config.toml
model = "contrastive image-text model"
dataset = "regions of photos with short descriptions (Visual Genome)"
train_examples = 101725
image_size = 48
crop_scale_min = 1
horizontal_flip = true
tokenizer = "word"
vocab_size = 6471
loss = "softmax"
embed_dim = 128
encoder_arch = "convnext"
encoder_isotropic = false
encoder_norm = "layernorm"
encoder_activation = "swiglu"
encoder_mlp_ratio = 3
encoder_inner_norm = false
encoder_patch_size = [2, 2]
encoder_depths = [1, 1, 4, 1]
encoder_widths = [96, 192, 384, 768]
encoder_kernel_size = 5
text_encoder_causal = true
text_encoder_width = 256
text_encoder_layers = 12
text_encoder_norm = "layernorm"
text_encoder_norm_position = "pre"
text_encoder_activation = "swiglu"
text_encoder_mlp_ratio = 3
text_encoder_head_dim = 64
text_encoder_fused_qkv = false
text_encoder_bias = "all"
text_encoder_qk_norm = false
text_encoder_parallel_block = false
text_encoder_inner_norm = false
text_encoder_positions = "sincos"
init = "xavier_uniform"
residual_init = "none"
optimizer = "adam_atan2"
learning_rate = 0.00077
beta1 = 0.9
beta2 = 0.98
max_grad_norm = 1.0
max_steps = 14600
batch_size = 256
epochs = 36.7
lr_schedule = "cosine"
final_lr_fraction = 0.05
warmup_steps = 730
weight_decay = 0.1
Rows from block 3 of the text encoder of a small contrastive image-text model, named by matrix and row number. Rows with one number belong to one neuron. Each number is 500 + 50 x the weight over its row's rms, rounded and kept within 0 to 999. All counts start at 0. Numbers have three digits each.
After each neuron's rows are labels from the 100 texts, of 14848, where the neuron reaches its largest size: "tokens" is the input token at the peak. Only what is clearly more common there than usual is listed. The data: regions of photos with short descriptions (Visual Genome). In brackets: how many of the 100.
# gate: MLP gate (text_encoder.blocks.3.mlp.gate.weight, 768x256), inputs 0-127
# fc1: MLP up (text_encoder.blocks.3.mlp.fc1.weight, 768x256), inputs 0-127
# fc2: MLP down (text_encoder.blocks.3.mlp.fc2.weight, 256x768, transposed), outputs 0-127

gate.270:530505454525553543387474489616595460455451507473572497528498400551504434551533356469581545526508567488344504459413538495539488420551474483424434449479509526547566441467493535514555485475544489526489438509449522507419512448622572527512521422462560579453461532479458552592511545461521464501487477514498511512414483491513463507593536521478555515513482521496529540440491508556510439464474
fc1.270:448514498490475438560482502473442504527557448453517476522527554497489463481457537458516477526454474455517554432557528424585468455474477429544347551476475587495504498468477456411436483472479489443511403581498468476528516522519561513506509520546556521498628511506499499449485451534522554439444475365477490511420441487566569468470584529490511597493508510522450446528490543435516568497474
fc2.270:456613542455399469533489454531452476475459570477438456481433433575492504466408585537480437420543550473501518535446518451511519445532499502530447508478530515542511437446526524497484501473493515487495490550535463545552447421538476525472578434460411422439525516436552420578540496519522477409486542418638581506470469593556531506460516521477535450425514547493516580458588483549437530525506
tokens: "bench" (50); "parked" (15); "station" (8)

gate.732:495450438482539460469530602422425487556499444542605533519582508599591458533508506521446461532424535562491477457491492547513481506564438543527491453612543504465392517487447411571469539488428523493421510605484516524509524465502452541519488472457499442545501596470491576534449452547424508485575593488494501595418472480539546569515457509477536553543557442563568517564497499538498496521486
fc1.732:476407480460488552418578508465411528510458440472551598464500485561574554528524527515426472498432489496489524485529518587559440579499461585550408509512408485464504515389540395550461491570406526569472468583504525513627599523562498432484537509447420423540485567533523567569461489548465538479582542389430489520434484473434472532507440521570496523493534497519553477515562537609596545552543
fc2.732:541507503534510593433461506522448344572509450556546550604567473472580546486411585577524427509490561526485515571538493534466483518417478437482496491571511570461427512501506597473616506527434543435459475500428518519504470494401442507478443643561437529472448558522397552500455557522489471504523543532336489511535502466439537508564539450554459424456534511537514461512553448435528472503519
tokens: "wearing" (15); "back" (14); "his" (10); "long" (10)

gate.624:504469395500516470452461559491463508466511462556573575559498476572511373554551461447445475480566500567407459382438517472491557514466543482511460478571487524616435479394503443525531550450493457428471407629500452499529488545503508567537503508525506598458425525547490498570519494424442411481536484473647532468539442548489486434527529546519485585505567468545571525438534462549573537477563
fc1.624:401520490462479539540543499491604511501500542519485408452511504441470481522452416512547569558442480482570481518471598575535512470579447505515548486422546493483579512601531492540547445589469513514560452527522561503535559395460457514525561462635418443522447518457478650498503493477529510611506452514552445527561643481502490425480580482543433414489437560495512490549443528406452532550526
fc2.624:434491549531397487495517538553481441512481401436376547578433496564513552511399429412532526536481416501519510603519465485477524420507492422474417620523449514544501557453477509580529478459516466547503501507471497355528527599472474572586497602548451548588487514594483504556466529495601459543472538578462466423516452588441448471518532533550457536466481549536593517507456489423581462486537
tokens: "cat" (41); "chocolate" (24); "eating" (8)

gate.547:499449458513573433541429505569391468481527499410544561547506436499500529435471532484490508511581486503465509496470442466451454395388551484514526492525503465524494473460544406388535452427526538458422494644611412521456526470528481481472433508562498516452500613496532461567465464397484518493470619488533529534451540547492622473510528539509523526572596536430503552443544480501474556449493
fc1.547:564538467591469569511461466471519451527508353531587556563538455534430443458531518523472481459455367504477428509488419515420514443455515520533463448519476456490460564457442546525532445508542446530589584533525549461565468519539479583457509472419577506535485493512508516458441463508421563494448495501473494569390441503407536462480435451464501536501503521545487482504492500480540570571502
fc2.547:477439543464529552459494489388608560620479458469514494403505540494564445414607526551437481487473524423525528481437505493439553518399526471524522423500608411538412515545492457419561490544490506486454507446487482472480477466488478536496428492522420575540513512544505503509355527570437540491474467450529494559497612382508535532481515461544488601537458434495437530449518492532605495478522
tokens: "cat" (79); "in" (11)

gate.274:516540441573548477516457519529459424435478455426536546567498405580565573549486461470492463535482534539520509424508534485474569563408463444423521476459609500449512468455452446506452492530561512444475433425516497437521524539528512495566414591628381529542464476569515431555472556454565477514494494525408496464549542466583510533556448607496498514509546484471406536517385432517592579517544
fc1.274:435479586550484495509463558478452492503464569494540496433557500463533504459459433493586520549516484483593503441552510464518491486549479479484456489500535459516468492478590535510455502463467536545538470433571572538446505488399490527533471526540611388398482569475469433455436477508463502468588476476533566464532378475489442532488418451537535587525477503567444493488486463615424601547449
fc2.274:560503536545524588560523607547507455478528430520607480487523600573469498455510512521473491507478523481455538573495404528590506514523572440484540499535531539546459520540438477481505502481511563530471499449510476520527567617569534590530455504475492621491518591521521468541486462521498471587484422410486478489519419446580592481552428530478500524468404449583476553491498574412539485519403
tokens: "on" (30); "riding" (16); "tire" (14); "clock" (13)

gate.717:487518452589554535465471471497522539398502492453517576538474557505408481530533413508593501481539554478535477448510553507564493517535465508504596476479511464442556431568486563567481521520542480464458500533473562460523545530512420489519461443600463559586503483487454519512457499483585495523530473484503445542516559462557564453457555450557595543497451554462480535533493502497469451526532
fc1.717:371533502552486517557518506496552573453489544429412498535510494528462586496464499509547480539479455496504512506588467601557501487610460510536471544504464481551504474617533591480561554545499555482454517511506508478502496523592484481533567501546504531517432337416463545472423469523515540497485517559419394587587583481605523537479564451462557433542508430552455432538401470467543486507493
fc2.717:523462486497423605562498452559496568420541459447480559503461537423477444481510555575448492431575507489488513514531572538477527571483508488530530506527462432546599553530511543439462403503484498482497462531522452475526508525501527498545436524479598473490498506519510425452517575539460474532444468488504577460467377452422477500535573536450519564423497392461436432431549485524469544487511
tokens: "orange" (96)

gate.454:455505431482461459476549476450445568371435548476527505578520515603465470543609466457444476372491544469575554479524543545522527515568478496536498482544496461419514527511484493501410479565401530381398610453500580597483523530433475422494407470478552577635503520396520535538507457577530518580449483512391566530520544460592552523514523522475537481560559529514412469562557449518522470458466
fc1.454:478576496510516522524617454477433532523465459407493434584526479499510568546509543545470462564502533539472501581520481435476532445504386530446520535543485534431490513533495492429485485569577428486526486518496573499526419528463474505462473490536509444598563458478452493555416412582488574473434509554561413538433563462515509508473499477471520520588407497412464543538444413509434512519521
fc2.454:489508431498552459503422446509461557481500551453411564509487452492467434524489509509451599462541475448472373465499484506528521456544436527516454521540392503617496466551420514466547484454577494501563478497506447469436526468506530482505470541466552541476510516459531570538537506541543465581541432513532446516583512553522526525595385454454489566514585464510495584604516483554502523574507
tokens: "orange" (90)

gate.637:476375558618560389488412611502461518470494564500537520463414432525554531379502503397535571457493545481510577437502522504517495499480446427552546468596460572564556526548514446596481463499499558458421527546450521497511532516493461465453367503501464506555446589473558490511477451528489549533473443530550490614470425469607538520492466480545455433610440465468434610475501494500409466500412
fc1.637:488499534491510519493477508500601496478527454493539379545534470445416484530538494457542541538576480498426491529499502509409568476667474473550526532455500410405523520471382455570451512493588491593544531459521515442561439526646518483620536486465467480524458463504496507491498535586420477566538494559425502442512569480476533480502574466547462512459471519482448485568494505383520512611473
fc2.637:544466444480446523467437512469478527524482411573489556512426462477459441543461516516427458516429457486486530618520494467493562376473523522562517501562497461420477531488432434495405527506433506531568413428590512541549451515459417550450458567581453506461455554566515527602534437579534514536468497515513478514542568382488551439523435500520507557524548441523478523557475514489566532587380
tokens: "wearing" (40); "playing" (30)

gate.634:549484499448504444475422601437573454528524537541585477480575492520464550592539431512505593428468370517423443457584527518477559482431449536573580470556572477585548507454517405586555516503500444429497448514486420473583535519578519546549515497590557501462443546515513515563476542483545510479546391543549531650483525514528477490450556509504491486441560467544512575544454452493524490476451
fc1.634:523548496420441606428523495591563515490530486490490525466538494499452465515601542514562439547514538499399501502502472508510474533461387502463463470456487445544401508516490516430541564504514421451551513567454621526538521464644519542437549435546483495520507457505453498477512481579472415527506450511566582434525516474388504526558487570485578527491549490498462585459459471431548540520547
fc2.634:516479458447471486568384531479494474472522509547441493495491574404550456514550474500456485505507431475534538564498537500560501493451583490437428540536516470533543462497461426381414546528568434556521476456467532458559535536422488545494481567552402591402526506495457508372576571499503475536600506512489449466540447514496512455516449475619615438478446539564490517507548487570542468576444
tokens: "bench" (46); "a" (14)

gate.378:506471415463462439445445422526466522453522517476499518529481453502452486551529503418536521514574520502401406444407520423553594509388524576467541566498410543468410535524454546466437512473524525388553512551609443404515526561401476447526506603465517573448403504519508541553465493490505538552463454478559493445480501566456518454532445460507492512614504412533582505472506486489390515512392
fc1.378:507492532453513525464508495588389467470534444386466448523549561538485520463427486539564498584520471563508476422439439451574497486522467545506575538500454497533426574540505493506435476484553545450554571482571516506525580547466507506591375464497429611519435482601566436481507556547524524519497504527517484528456474575487420548574484497536502523545445490462480537553440513522541434484489
fc2.378:484571488502496364492543525531449489519384452473536459550496583569557608528482502482576492471483533463466456519504516447466538548524368426504583506460541494470546526472559515588503589512566513525506414535486556466543487457443508441418509519532488518426497500423499468498452600449537439490491454518507590464492549542441439466486462477401504438504477506525449483460485515533431518551503
tokens: "hair" (19); "backpack" (11); "mirror" (11); "face" (10)

gate.573:582507541488533473461413481550467489533435497586544563536526444500546536514549571501482535487567566434424499439484496506495524510462521513505457496529526415501515437528601544481418579531527502517513417602482398624524560553431413440447452571502478505448508561487462531525466474511536535516472531564536496525573612536527523510510538509506476492508664497557497569413447526484544523383468
fc1.573:494492506487510497476516543573407500445544479504613598513512420500498502500512554575436394511519492456510456523499466488520387374474484522472553521538554465440631533435397444468426525565473493503464508460537342498543603509520467485497527505570468469465519473518507533474555544473562445507470574489498486554390517489382477395496447478448548470453570550565517494558527436519516569426456
fc2.573:572467548524508541572519435500569572570515458410533481499461519558500504450470481468502551530509480510513416569575459475573443600484573509530442446388495493423531549501412560547601546531569571509597510497459461511530514495524499537516510441479566455488442476515504457524467416421494528466598588493513502530427474464448415479400408520563509491529512544525556582486572563488542491537491
tokens: "on" (8); "white" (7); "of" (7)

gate.723:495546441514495513446544502544471491430525543497466509485540462537524492557575446440523456513480490522556442359418519493553469454539466507435589557570541604539438480468577528482439466513439482406508518469586503452457519494436560458502541600450496494569456500471568471508480428573560500515489479417520530457455481402522519497583441551460486484550540429431407516477519467474499515497491
fc1.723:518492483486489485535542413522470461487530427576432566424545532491501474472506391464582432437418509476439539464582486521466493458471520488540479488532518455474467580447547454520608509475458438496535498483592433470550471476520560582491479537511382518531560493570538535481503508554434447472575547463510504517452507498448516506456550562492486528470513528542463482474595512441530514508488
fc2.723:523472560490413522474535506524575466568511402563489520415478558490465458582531515532493470514375549504527513548500504429439515522498578543430560523460545419488517457494550435533533507496550489596461519532516506562486462544437487516445583498582449446451469506582481496464491441423555532457518449478458518453458530465496551520432525540462486382512548528488540555471551508457551489499534
tokens: "orange" (100)

gate.66:603596513528612454540490488493439616538455558519519521574550367472510465342475578509442468539516526474500517458456507461585517488453403582501460431579509479516562489557472514478536579558521490546519495605489509492494475444538549530459444467543544446537537485408485562520524544502498561540513580503511403562410433425496427509467508517530530473549469540406480485454551517504432489495501
fc1.66:444474523440479480548542434412591462483518486495521533428535527480471510499600491464596430438550571496522428542504510555491572444443484479536554495441441541506501542428508478494421511494408531486517519346584564526591494479539522498487569520435476623545484575447551514535493484502453549460443493420445563413541499407554511479452528469458521541571548504493487475558511463542606492408512
fc2.66:450574533544544497536401562455482519493502516484499421414430428527502500479491386420519580478485625381544469472526461549404508499571512425578556511558387465457505502497493482612565462480428448517549497514367495511524626473491596452590555540459539489522615505453428564446497460569533563431537516534509508482432518627481485510500480503498463569466518410620505591397388515541480513464527
tokens: "wearing" (18); "child" (12); "sitting" (12); "with" (10)

gate.167:510449444435490493446450552430646455582437459583550504480499452448446431603660413484483545422494616491569437405458607516529626479482504642485528526545473440549446477560481514547487469504486444450493475482421480486574382531535500490534543453507540520576487535408474498590551465486433408617495436519566473403511449555543418477523582575500516602520519508441562532441432467544563532528467
fc1.167:489484442444551444458425599428563456455565449512511471536490509463607485547493506467521553433522436508561534470495529481451514528485576474435575488477433420582496509549415577500538479554554421483523549545452421501526557527488475454561471511504490432483552503506415473503564623417392536502595467430469515485488557555506586454519493559437496506443508494544599532542494427379600560525553
fc2.167:463541536478480503403495489550539446497504458546485543479573490447533427535500532537541478519418585539387522534443544430538552500625448538501580519494488623501448561558546507529414453523477519447535513484504502512514518520474491504492508506433532504495449535502537574468527614577498567553455527461405498490417521502478449536496537524569570425451518540465556420528475450458442571426405
tokens: "bench" (78); "sitting" (18)

gate.271:570577445432545579474505499508555553512515598509490488472548433507507452537493536513576440498507459548508511441493500511455573453458422519509410488538526467534464562424448556566514573368479554444492508495480546473452449520516519539492502461489503515526456504439466548524442507499476482484509439505454514578469506428423482542601502505458516553476588469508422496488438514486661593573560
fc1.271:450448564543467477550523512475530460432490458529511471542390517503490576443459530477441430404503433416569482547498524494464469490495486401573473462580463558511572433526469416591418512569553564470427495447508535491572550532460481463446576481534522463506563528444590416512484592458598575543531528511498501535538506571524529501363576513570457484547393496573563490549498494529485510431465
fc2.271:566491520508563525406519448505511499445502524430596568538576478458502490487518523448470529437532534482453447498465446449544449450503510523535487468541598487469548464515528547474461499580512542447448550542537453631555543419503506540443448511501422501550524598445336520533548468523403540528529525439555495604491637435536594414490481436467552430502516568541442473493531440582447489458500
tokens: "<end>" (29); "tracks" (22); "ground" (9)

gate.129:501534394556526424455612541487532506421496388387500498509607513528435486513507420442551457588444471532410409500487584498582573487521485479459458462483500504505413507451453399511421500578511507483562538501530527511503486518571423467553482589501388435643502502531509493522519499573493597557401532490473577518432475423504479437417423448524563519464534462498460514508484529580566485497467
fc1.129:493561467537487511540503515464515418478461480466497536546432413481537519521457558463448430395558537542455426513525434521507559437484526527587548541551467568503542553434514545482569530551455479395504501445447519382478528458476514596503471500528476488493441455427562519389461462438546549510475595540389543540461554508498522596557445466498480477494448527519513502454611578470571533509487
fc2.129:490488441520485498488541607592525430565478573452545545481523534485571515474439515418437537569497515494535480472533442526453516530536552472537427522480505553516585556528556498503498519466580490469489440565458450425436462478480488426456578401533541586511515508432440483564415472506471513569522508453556553393477434474474426425467533444427496523565524407481526565533556532439471573504411
tokens: "wearing" (53); "men" (24)

gate.391:569418521528559499552417552364417516379503506441558512535541455539449505545478513468430538451445431494464440462474553455508565549484456538499523488529535458484461508403422489557490485495534475441476562489493405506522499508521481531534451486500470458472510522477456489524549532417372493594531589547521530484517513575506509514473526575492591488502593518585564566572524469576511494471447
fc1.391:517402477503482492488457508434439438425468574465553533533592412498523555557451534519475485526567491546426478500477532495584450460478472474503510535542542514510405573554468497501502487483538551496419477500536448533515511454393528601445491573411480475504600519492485565581563463573482490504530580459557509489482483527461428510497474528558443544572593489523563486593512506551481491416430
fc2.391:544449493555456466593490488573516486400483535531517512475472486448479564564468424532539585489571508495414514424455530433469597512420450517582497471398499544550485516442570458467442372518487458496505537475472455563453528429484403488502509482464464597467424545460532500525455534418519493580491510616407484514601540516545524461532490503462540462518524544499474489457398473500495445532510
tokens: "wearing" (45); "he" (20); "in" (17)

gate.165:566459493635540468559500578463464526426522507505577544499508470477387480492554534410403561487588421507482464464387498463468559408414460449550530546513516477545422519476510374448463476487574512435533456561475439539531473519495463464439470579534585531479394585474535481578482443559512518542399482620472430521532507508475516486410549553508552520548500470603477540484466468522470553535410
fc1.165:503548537396476556443516504468490495455605453515531454477407488576502512528452545477530415451529547541445511535541426427394528519523448435428483560535517487444460553459450583479543500462551486452474486388478551493452517445444522480556508463479434487468561486530495468489437470512477461463608552532527578557524471554512520567518576446550504516554486495494577499425403454518535426455508
fc2.165:523376504539475476476467555569573510474486494490445501519521552420592545459491530386384455521579494490461584514453573604516432544529524558515500525503564503578445494488511526511489523551358448467529547437564517635527397509469392461535511484516461419462492516542578466524508551489506540487524525470464526607491383419458495479484445513573616543543542513453522470494406497465543532457563
tokens: "<end>" (28); "the" (23); "are" (15)

gate.570:449506542488495486519525498496503469461497526543572466546470562655529505454504464482473379456461478550502500511341516470475515484455495481517443526605497431518436581527512505495560507553459494408493550571552432565537591531433404618410487491462474557511559561528514553504410460479452427453510575497518405573541474580483488437450599540525540599485592509506570511449481547540495573535448
fc1.570:496495488545553479420557471579436595544519484541433518495508469467462444563468429502479535440533548499484538389560419501474565511511519532470571489464437536516510515490621424477408460456545493584446515538423480447477473503435501522510413471538551526474492546490500524450546511599492529574493562564486508498512567499466476655525470503449515444478496468501512470536558459539476399480488
fc2.570:559454534507536494461486418472539554437487439522369454522499517462479450511499494377455476470566514449477458505551481555613512496469432590577444497569433421544439448574427443496497491529554531376592527475407561573453472530580468550573496483454470493561475408457547512431471495497585530507347523517507451534435520515527509509445496468541460549538460570451504570510467476466505505528509
tokens: "hair" (8); "snowboard" (7)

gate.618:513484477616533558523449541500476615508561516574528517499464530407573496535537416447501470563620503485408497551496533504524581405555505554511619521496543429552526566503460574521466425520542575522503463561444554443443532465477477536466456484481561491496526571461554620606546465547514487589466503477576515540437536538455526428439456506506443520437463477537518394500594480465537553531426
fc1.618:478570445519509457499562504558355485552547587544578508433563498404497610575476537470517417471445545498424499512612493444560598468512482495532530553472474505483432466411469497500511442564530449599596529517522539512632587459530529473432500487440566432417466448462486561463515519515462488486518468517541530572538459463488532414517515521412604468527437421467511444488425604438496530485546
fc2.618:491482430503555485496445407430536398570506582475525552522525476404522393462494478436475452562482503568470508529436565549486547459472466549458552503521425456544474539599537438518484573411424483551516571497484552568562440478490568486531452492511512418486540516536502526532440529470572537461497533516484615557453432466506532492575531463548423482470549479506556567382467400622523515524466
tokens: "on" (17); "holding" (12); "the" (12)

gate.250:577524444524481473472547564450559492474517466496464409455455491481451413461478439446494481551598475530492450477477474620482495451400474474492474445494473490438440426440500467563453533462458521536506414540508549479478520598547455629559567519477428535598496501466548476656471489509436488455573533496484500551425543489426587568411550509551503583517488478523530574541499618517576592532566
fc1.250:421392493537490479533556572504422490513451482469444590467434445569506494399531505500412430462531502474573623478536410509463445515514465445465466508447448511565527448483510499452491597432476545552498502474504582562559531533497485579520505528554465439570526502471556418556511503529471415427548491446515479419512505490497570563598522460463568536479467494503466475563511524557581489535596
fc2.250:582506544452411552466505527551477480451479575588467545567624526490411526508538532549554535571489477562497386531457478456436553462414490539497619549431549459554515485540549510444470375454480461463446579482452500472482501517441567502483495505575492520480416535551500377472500478439446501586479431574500520447511432543476535560584483446496560411474459425567516540479404528503477459435537
tokens: "on" (27); "of" (13); "wing" (10)

gate.685:500418551504614509525523516529507533485570513583414524505453420523438474409466511407529541497544562491477479435516441454448464514518548507468507483545397506613518501486447451582585597459462562464562526590566454495449540476490452524487520516466469523512468541540489530490482495492484479566507554494545502513428375594515533498489491498647576506609591414478535628514466490554444522451423
fc1.685:445628492373474439499486562420474513528468463595502443545527530506562482574461491465505448514440531555474461549561576512516549488511424544500580517474578435508441613478492561592512467536447493483396487450461518558546389552557538531489461489518450440490548448385540474502549567501499543489472444499451477588566633472603598578541464429430375490496512559563486457526477496456524393566450
fc2.685:489480488442570522511491451499495578524544521519550501454536551467525442510504484360454561605487603549511511530474484528531553438544518565473585442447484441416495496500453490479447474482539501480554521422435506504527579497520515461478531482441572527567414460441514514470537419422513521631452443497623538559421511481482510450387523469423520415564489440500473519462488602440436543486505
tokens: "hair" (14); "in" (8)

gate.95:520517416498413472545488534507510490528548518417458455442460448479550547530470551518547459557510427468557422453485540472515499529415459503440529529545550535540518423372492501456446513485522599429430468452594572484596474579585504477516615543565459523553575509412511558547533607534446494518529513516549487529498525519468551532468527552512519504429483426516502459549560438466543522486478
fc1.95:622443502532492504466457542507492573571545548484478396500435501500528467416521508524543525509666501412403458518535539486506523542521475482481497528482460593512485454490501546544536541525475498443545454559500644459418395502509457436560474499422540479452448450402438587554518484484576518528401525407566471454459521550582491492547556544561472481558440436377561511461462611528455521427510
fc2.95:430598475496482475505492514546520503541553532523591417527486479486454515484465522540422494523486478422518486517494523502521552544545534510559350503537432518477502488543497528497412485523438447474560520494606483446485432445557420480542466472477577505488485448483459565411613479469552571424479558502566511545438441473450548461549567551473571546567532437474455441588458477500429593536449
tokens: "cup" (22); "on" (15); "white" (14); "bending" (7)

gate.97:463507523489516436481418524452452385431473530508567476501534490573506487528532499468459510502516476542476477518463550456484557513410489551511515500675561441525368470524542551537402496496509445494452433510484484520561497534468418507522443508510436479532503517483497488564517471494486549583480566547411463471507508554530471493537520560468546559509589523513484622439444406465520574458507
fc1.97:510495434488593557572490425558524503470419426556531544448557451578547436548491508477458427405460459509529585521511542529506467498531518578569584450524539469492487540486415577453443497414548461591507525474583533523552528556580518588511504458526438490523516489519475511534523578477483393492497544425474549532518576408511467506505498458501512457480520558429459509503466493448554567526618
fc2.97:546475511573433455484481478561499440522500433467551527511520532387553494567496482548518488442522554476399442477463492466531519498558468543456468516516404459532480513527543405621464522494488456421497497448461419394506561503386466492488477508499429521449472532479486514498489476551545558534460450436537477448535523528556495405592524476518511591448469467554479618476567462423506477501444
tokens: "bench" (16); "on" (11); "in" (9)

gate.509:467531521528594573530394533441506585452550526546492534510487424520521392482498458521492457468600477564433521495492493486577475518495540649572446356539396453550529498524387477503485603477490462515595571653429529421489510456491497481577562456555461553560497433530479570494553513419504501548509469513496491433425467561474495477513523502550537557500447465564555567435542534576526526521493
fc1.509:509559498504502560535399623454549502514473554527522515441485491491524454586594417511466530499533517574521443458481463470600486492477528470465472497496455467566518537436446561499521426428475420542511567472517469427552481481415522481481569506542559514459554452496535500420579442444555420523536419471533452380490583523507518485413407513377517585483457414578486472559544536615530431491476
fc2.509:456573482527564507504472591511459603379564541590507472440531492421427525543525471498460505521509574498554536461535463402534514408465509506496551396522523512541439451598474473578503585439503458512515488549477525411451447489439535544540540506532514531506530429479522491470599502487488560587517484588476442528505411587518478481476522501549542483475424411530590582401574534525418558459451
tokens: "hair" (23); "trees" (9)

gate.108:546590512484501454550560489513443491507593592422497502460501523437449452550501374487465505508522547509490540478470482481545535460414489466381625568527432536492514413507527473585478526471481425426504408504537559519465471507408451496500428637497502566587482471447561491620439458526544514482548591538495408523551565549447473385448548550517602557492493543505456500524527487488495485410476
fc1.108:487437524427517526436529508565496547502522409588547455507515542433570413515458587463550488554501552475423548509511476511477548436528483503544424436492564509502520614474515484557507554548565510525522500504485488535455474404427425456444386469559466467470431636450450573471409447478509508544502458513453577627480482471565479451562524438516385431440514550420486559480479479543502458544433
fc2.108:574482468514506444398472476444487502487541444491508516539482426524441553528496504375465435472566562552495433474514464425477472498472466452458453480552523500580511431496547544582500449450510519490518448446561484517529428551491516519403582479441530533554492514499512452499439449531523490526432474511547550526577486532480494549539538500488465490593483425529489626472411484477493438549457
tokens: "on" (42); "white" (31); "the" (18)

gate.44:469451478563492534484499469512454550486529531564544595504525484480448595536480543457339562502455481494565531464449556490496496528537519473537440488578509530507422513491511544491429476533520601468437525537489466535484514553391414423435438525452487487430446596505409561513549458540489531565493538569480578513538365446472463465498440487529443469534554368499510506515509517513452513514510
fc1.44:520491371541473429511573402555573496534556511464478496406560579537514574455481471458500555477417512574428542525552528464475425488569556583526440432553425500548553534391515472531486475488459451428479532478653412513550422465478477512454422474514511421432468541576460560513526511502477515433488491442529453605477477509457545408542491593479500520564514470420460545463570472501446461596479
fc2.44:484560572507473527545517482535518472566437442532554566480554543553508446511449371544538542476458495489542417596576461497432590413524479483596602514491516491504532510414467518447427506533524446571480528493460443449495579552552513489520470511550440554461494523533526547437527543525477551544570497531471572384482516498548502499422448446540436456508406470575502439536527450486523462469404
tokens: "<end>" (36); "tennis" (12)

gate.323:420609404565482499559470502491543484473511603551384527419509571450537514524574510519412503485481435553511443489428459422497488473432482491380489479503452484603482486467575461546506507514450546459409462448421458460449412511463508469527497484528509558426532514437469546493469496445492508513565478534551390461593616499594534473518515567430521543468484429551471521608472526435557550514525
fc1.323:354537409430429384528510490550564554446492476554439485427505496418515490510546472551489438536497515451504586492503539556497540478442496490497559588423486527441437562495541443476452490409551533450466458532506481435426488399486435457522479477611492511466457559461563466495448521460570526470514521564548545540562521499539532445538526409520482492527488488572473450549422444385460469520540
fc2.323:476509427552531510511591394487526525386537495475446529534529455463489568459518492602518442418586495590393498469505542522558505518425492518495491491525528547507549528436532486424514441451476508396466495436533424530423445469568483494546428549446436511507439378428525511530475495466405453451561491501385509567631585454542456526578536450528428463512487501435446452480533467581502510533531
tokens: "on" (52); "in" (32)

gate.134:505495480560481490545482484525464583465468585520514509581535525487438460535448500506411481478526504469581462460522476449487567463488528558554499440609413468512458455557546496542555605589435445473466447508512491474450420559564478494523495492499625506579445478488499521543534473501491540492480434470506361484559511464460452528486519594594490522503556501450434468441597473468573532492531
fc1.134:583524580464552584519530608522453412576468530542484464455574455502526486488472503510548568432505570568488498498427443494483506546495594377547442533542579491492430465580571450488542442419545404519460529504490411489476469339471520563428390563482544552329522568528497507505471515501432447516547510541471511471504442483582511498460490491516509493476519457572548548437591514477503497519591
fc2.134:465430534502522471428533498525517529371509476520537476473451485419505439545508529544505432470588542534470565505437513382498476472540609420428602487440489514463465414510488373522512538548507532529450497521458510452465565439416513510502477593532498444461529534585511449564440443465505538541518589555486546464490474504580431461451455462576479452530400567507526466428577496551450535519468
tokens: "orange" (98)

gate.656:495480521572506512579397516472481498493507557493542542516486501522425510485564459415427454493522434547422447367494507471412536543554474458476570516531611605519508491511503517509568504562452544546613531477378520512523486456511545534572573510435623533462471504426522534444555524542482483611497529568548476458457500516590453546491553507464548489529506492451577572514499488527434566498415
fc1.656:465460451438476466529521447529515430512395562436429568553412507482468489538457551494529498483487572418471475500515537585516441534473554505487456478616382493518536522513487581514422503502423549445404514452546474468487481568424501547486524493542531485476498600525479479435544561433561599526523427439485480523443597536494486458507596522507489446508593453484464420516464423493425481396572
fc2.656:450563500652518536523542607463454572479568594462568450479571575573493536443529535585563549497461475502516453459592514541525515453540477499571511497496426565517555525415442452520519538476548436427559404491543453421517596444591370510566480534584432540438489430538490428482522510422467564487529527485516491491620542480437528462523459446415463561544491429519466549520515470468508549531439
tokens: "orange" (17); "statue" (10); "standing" (10)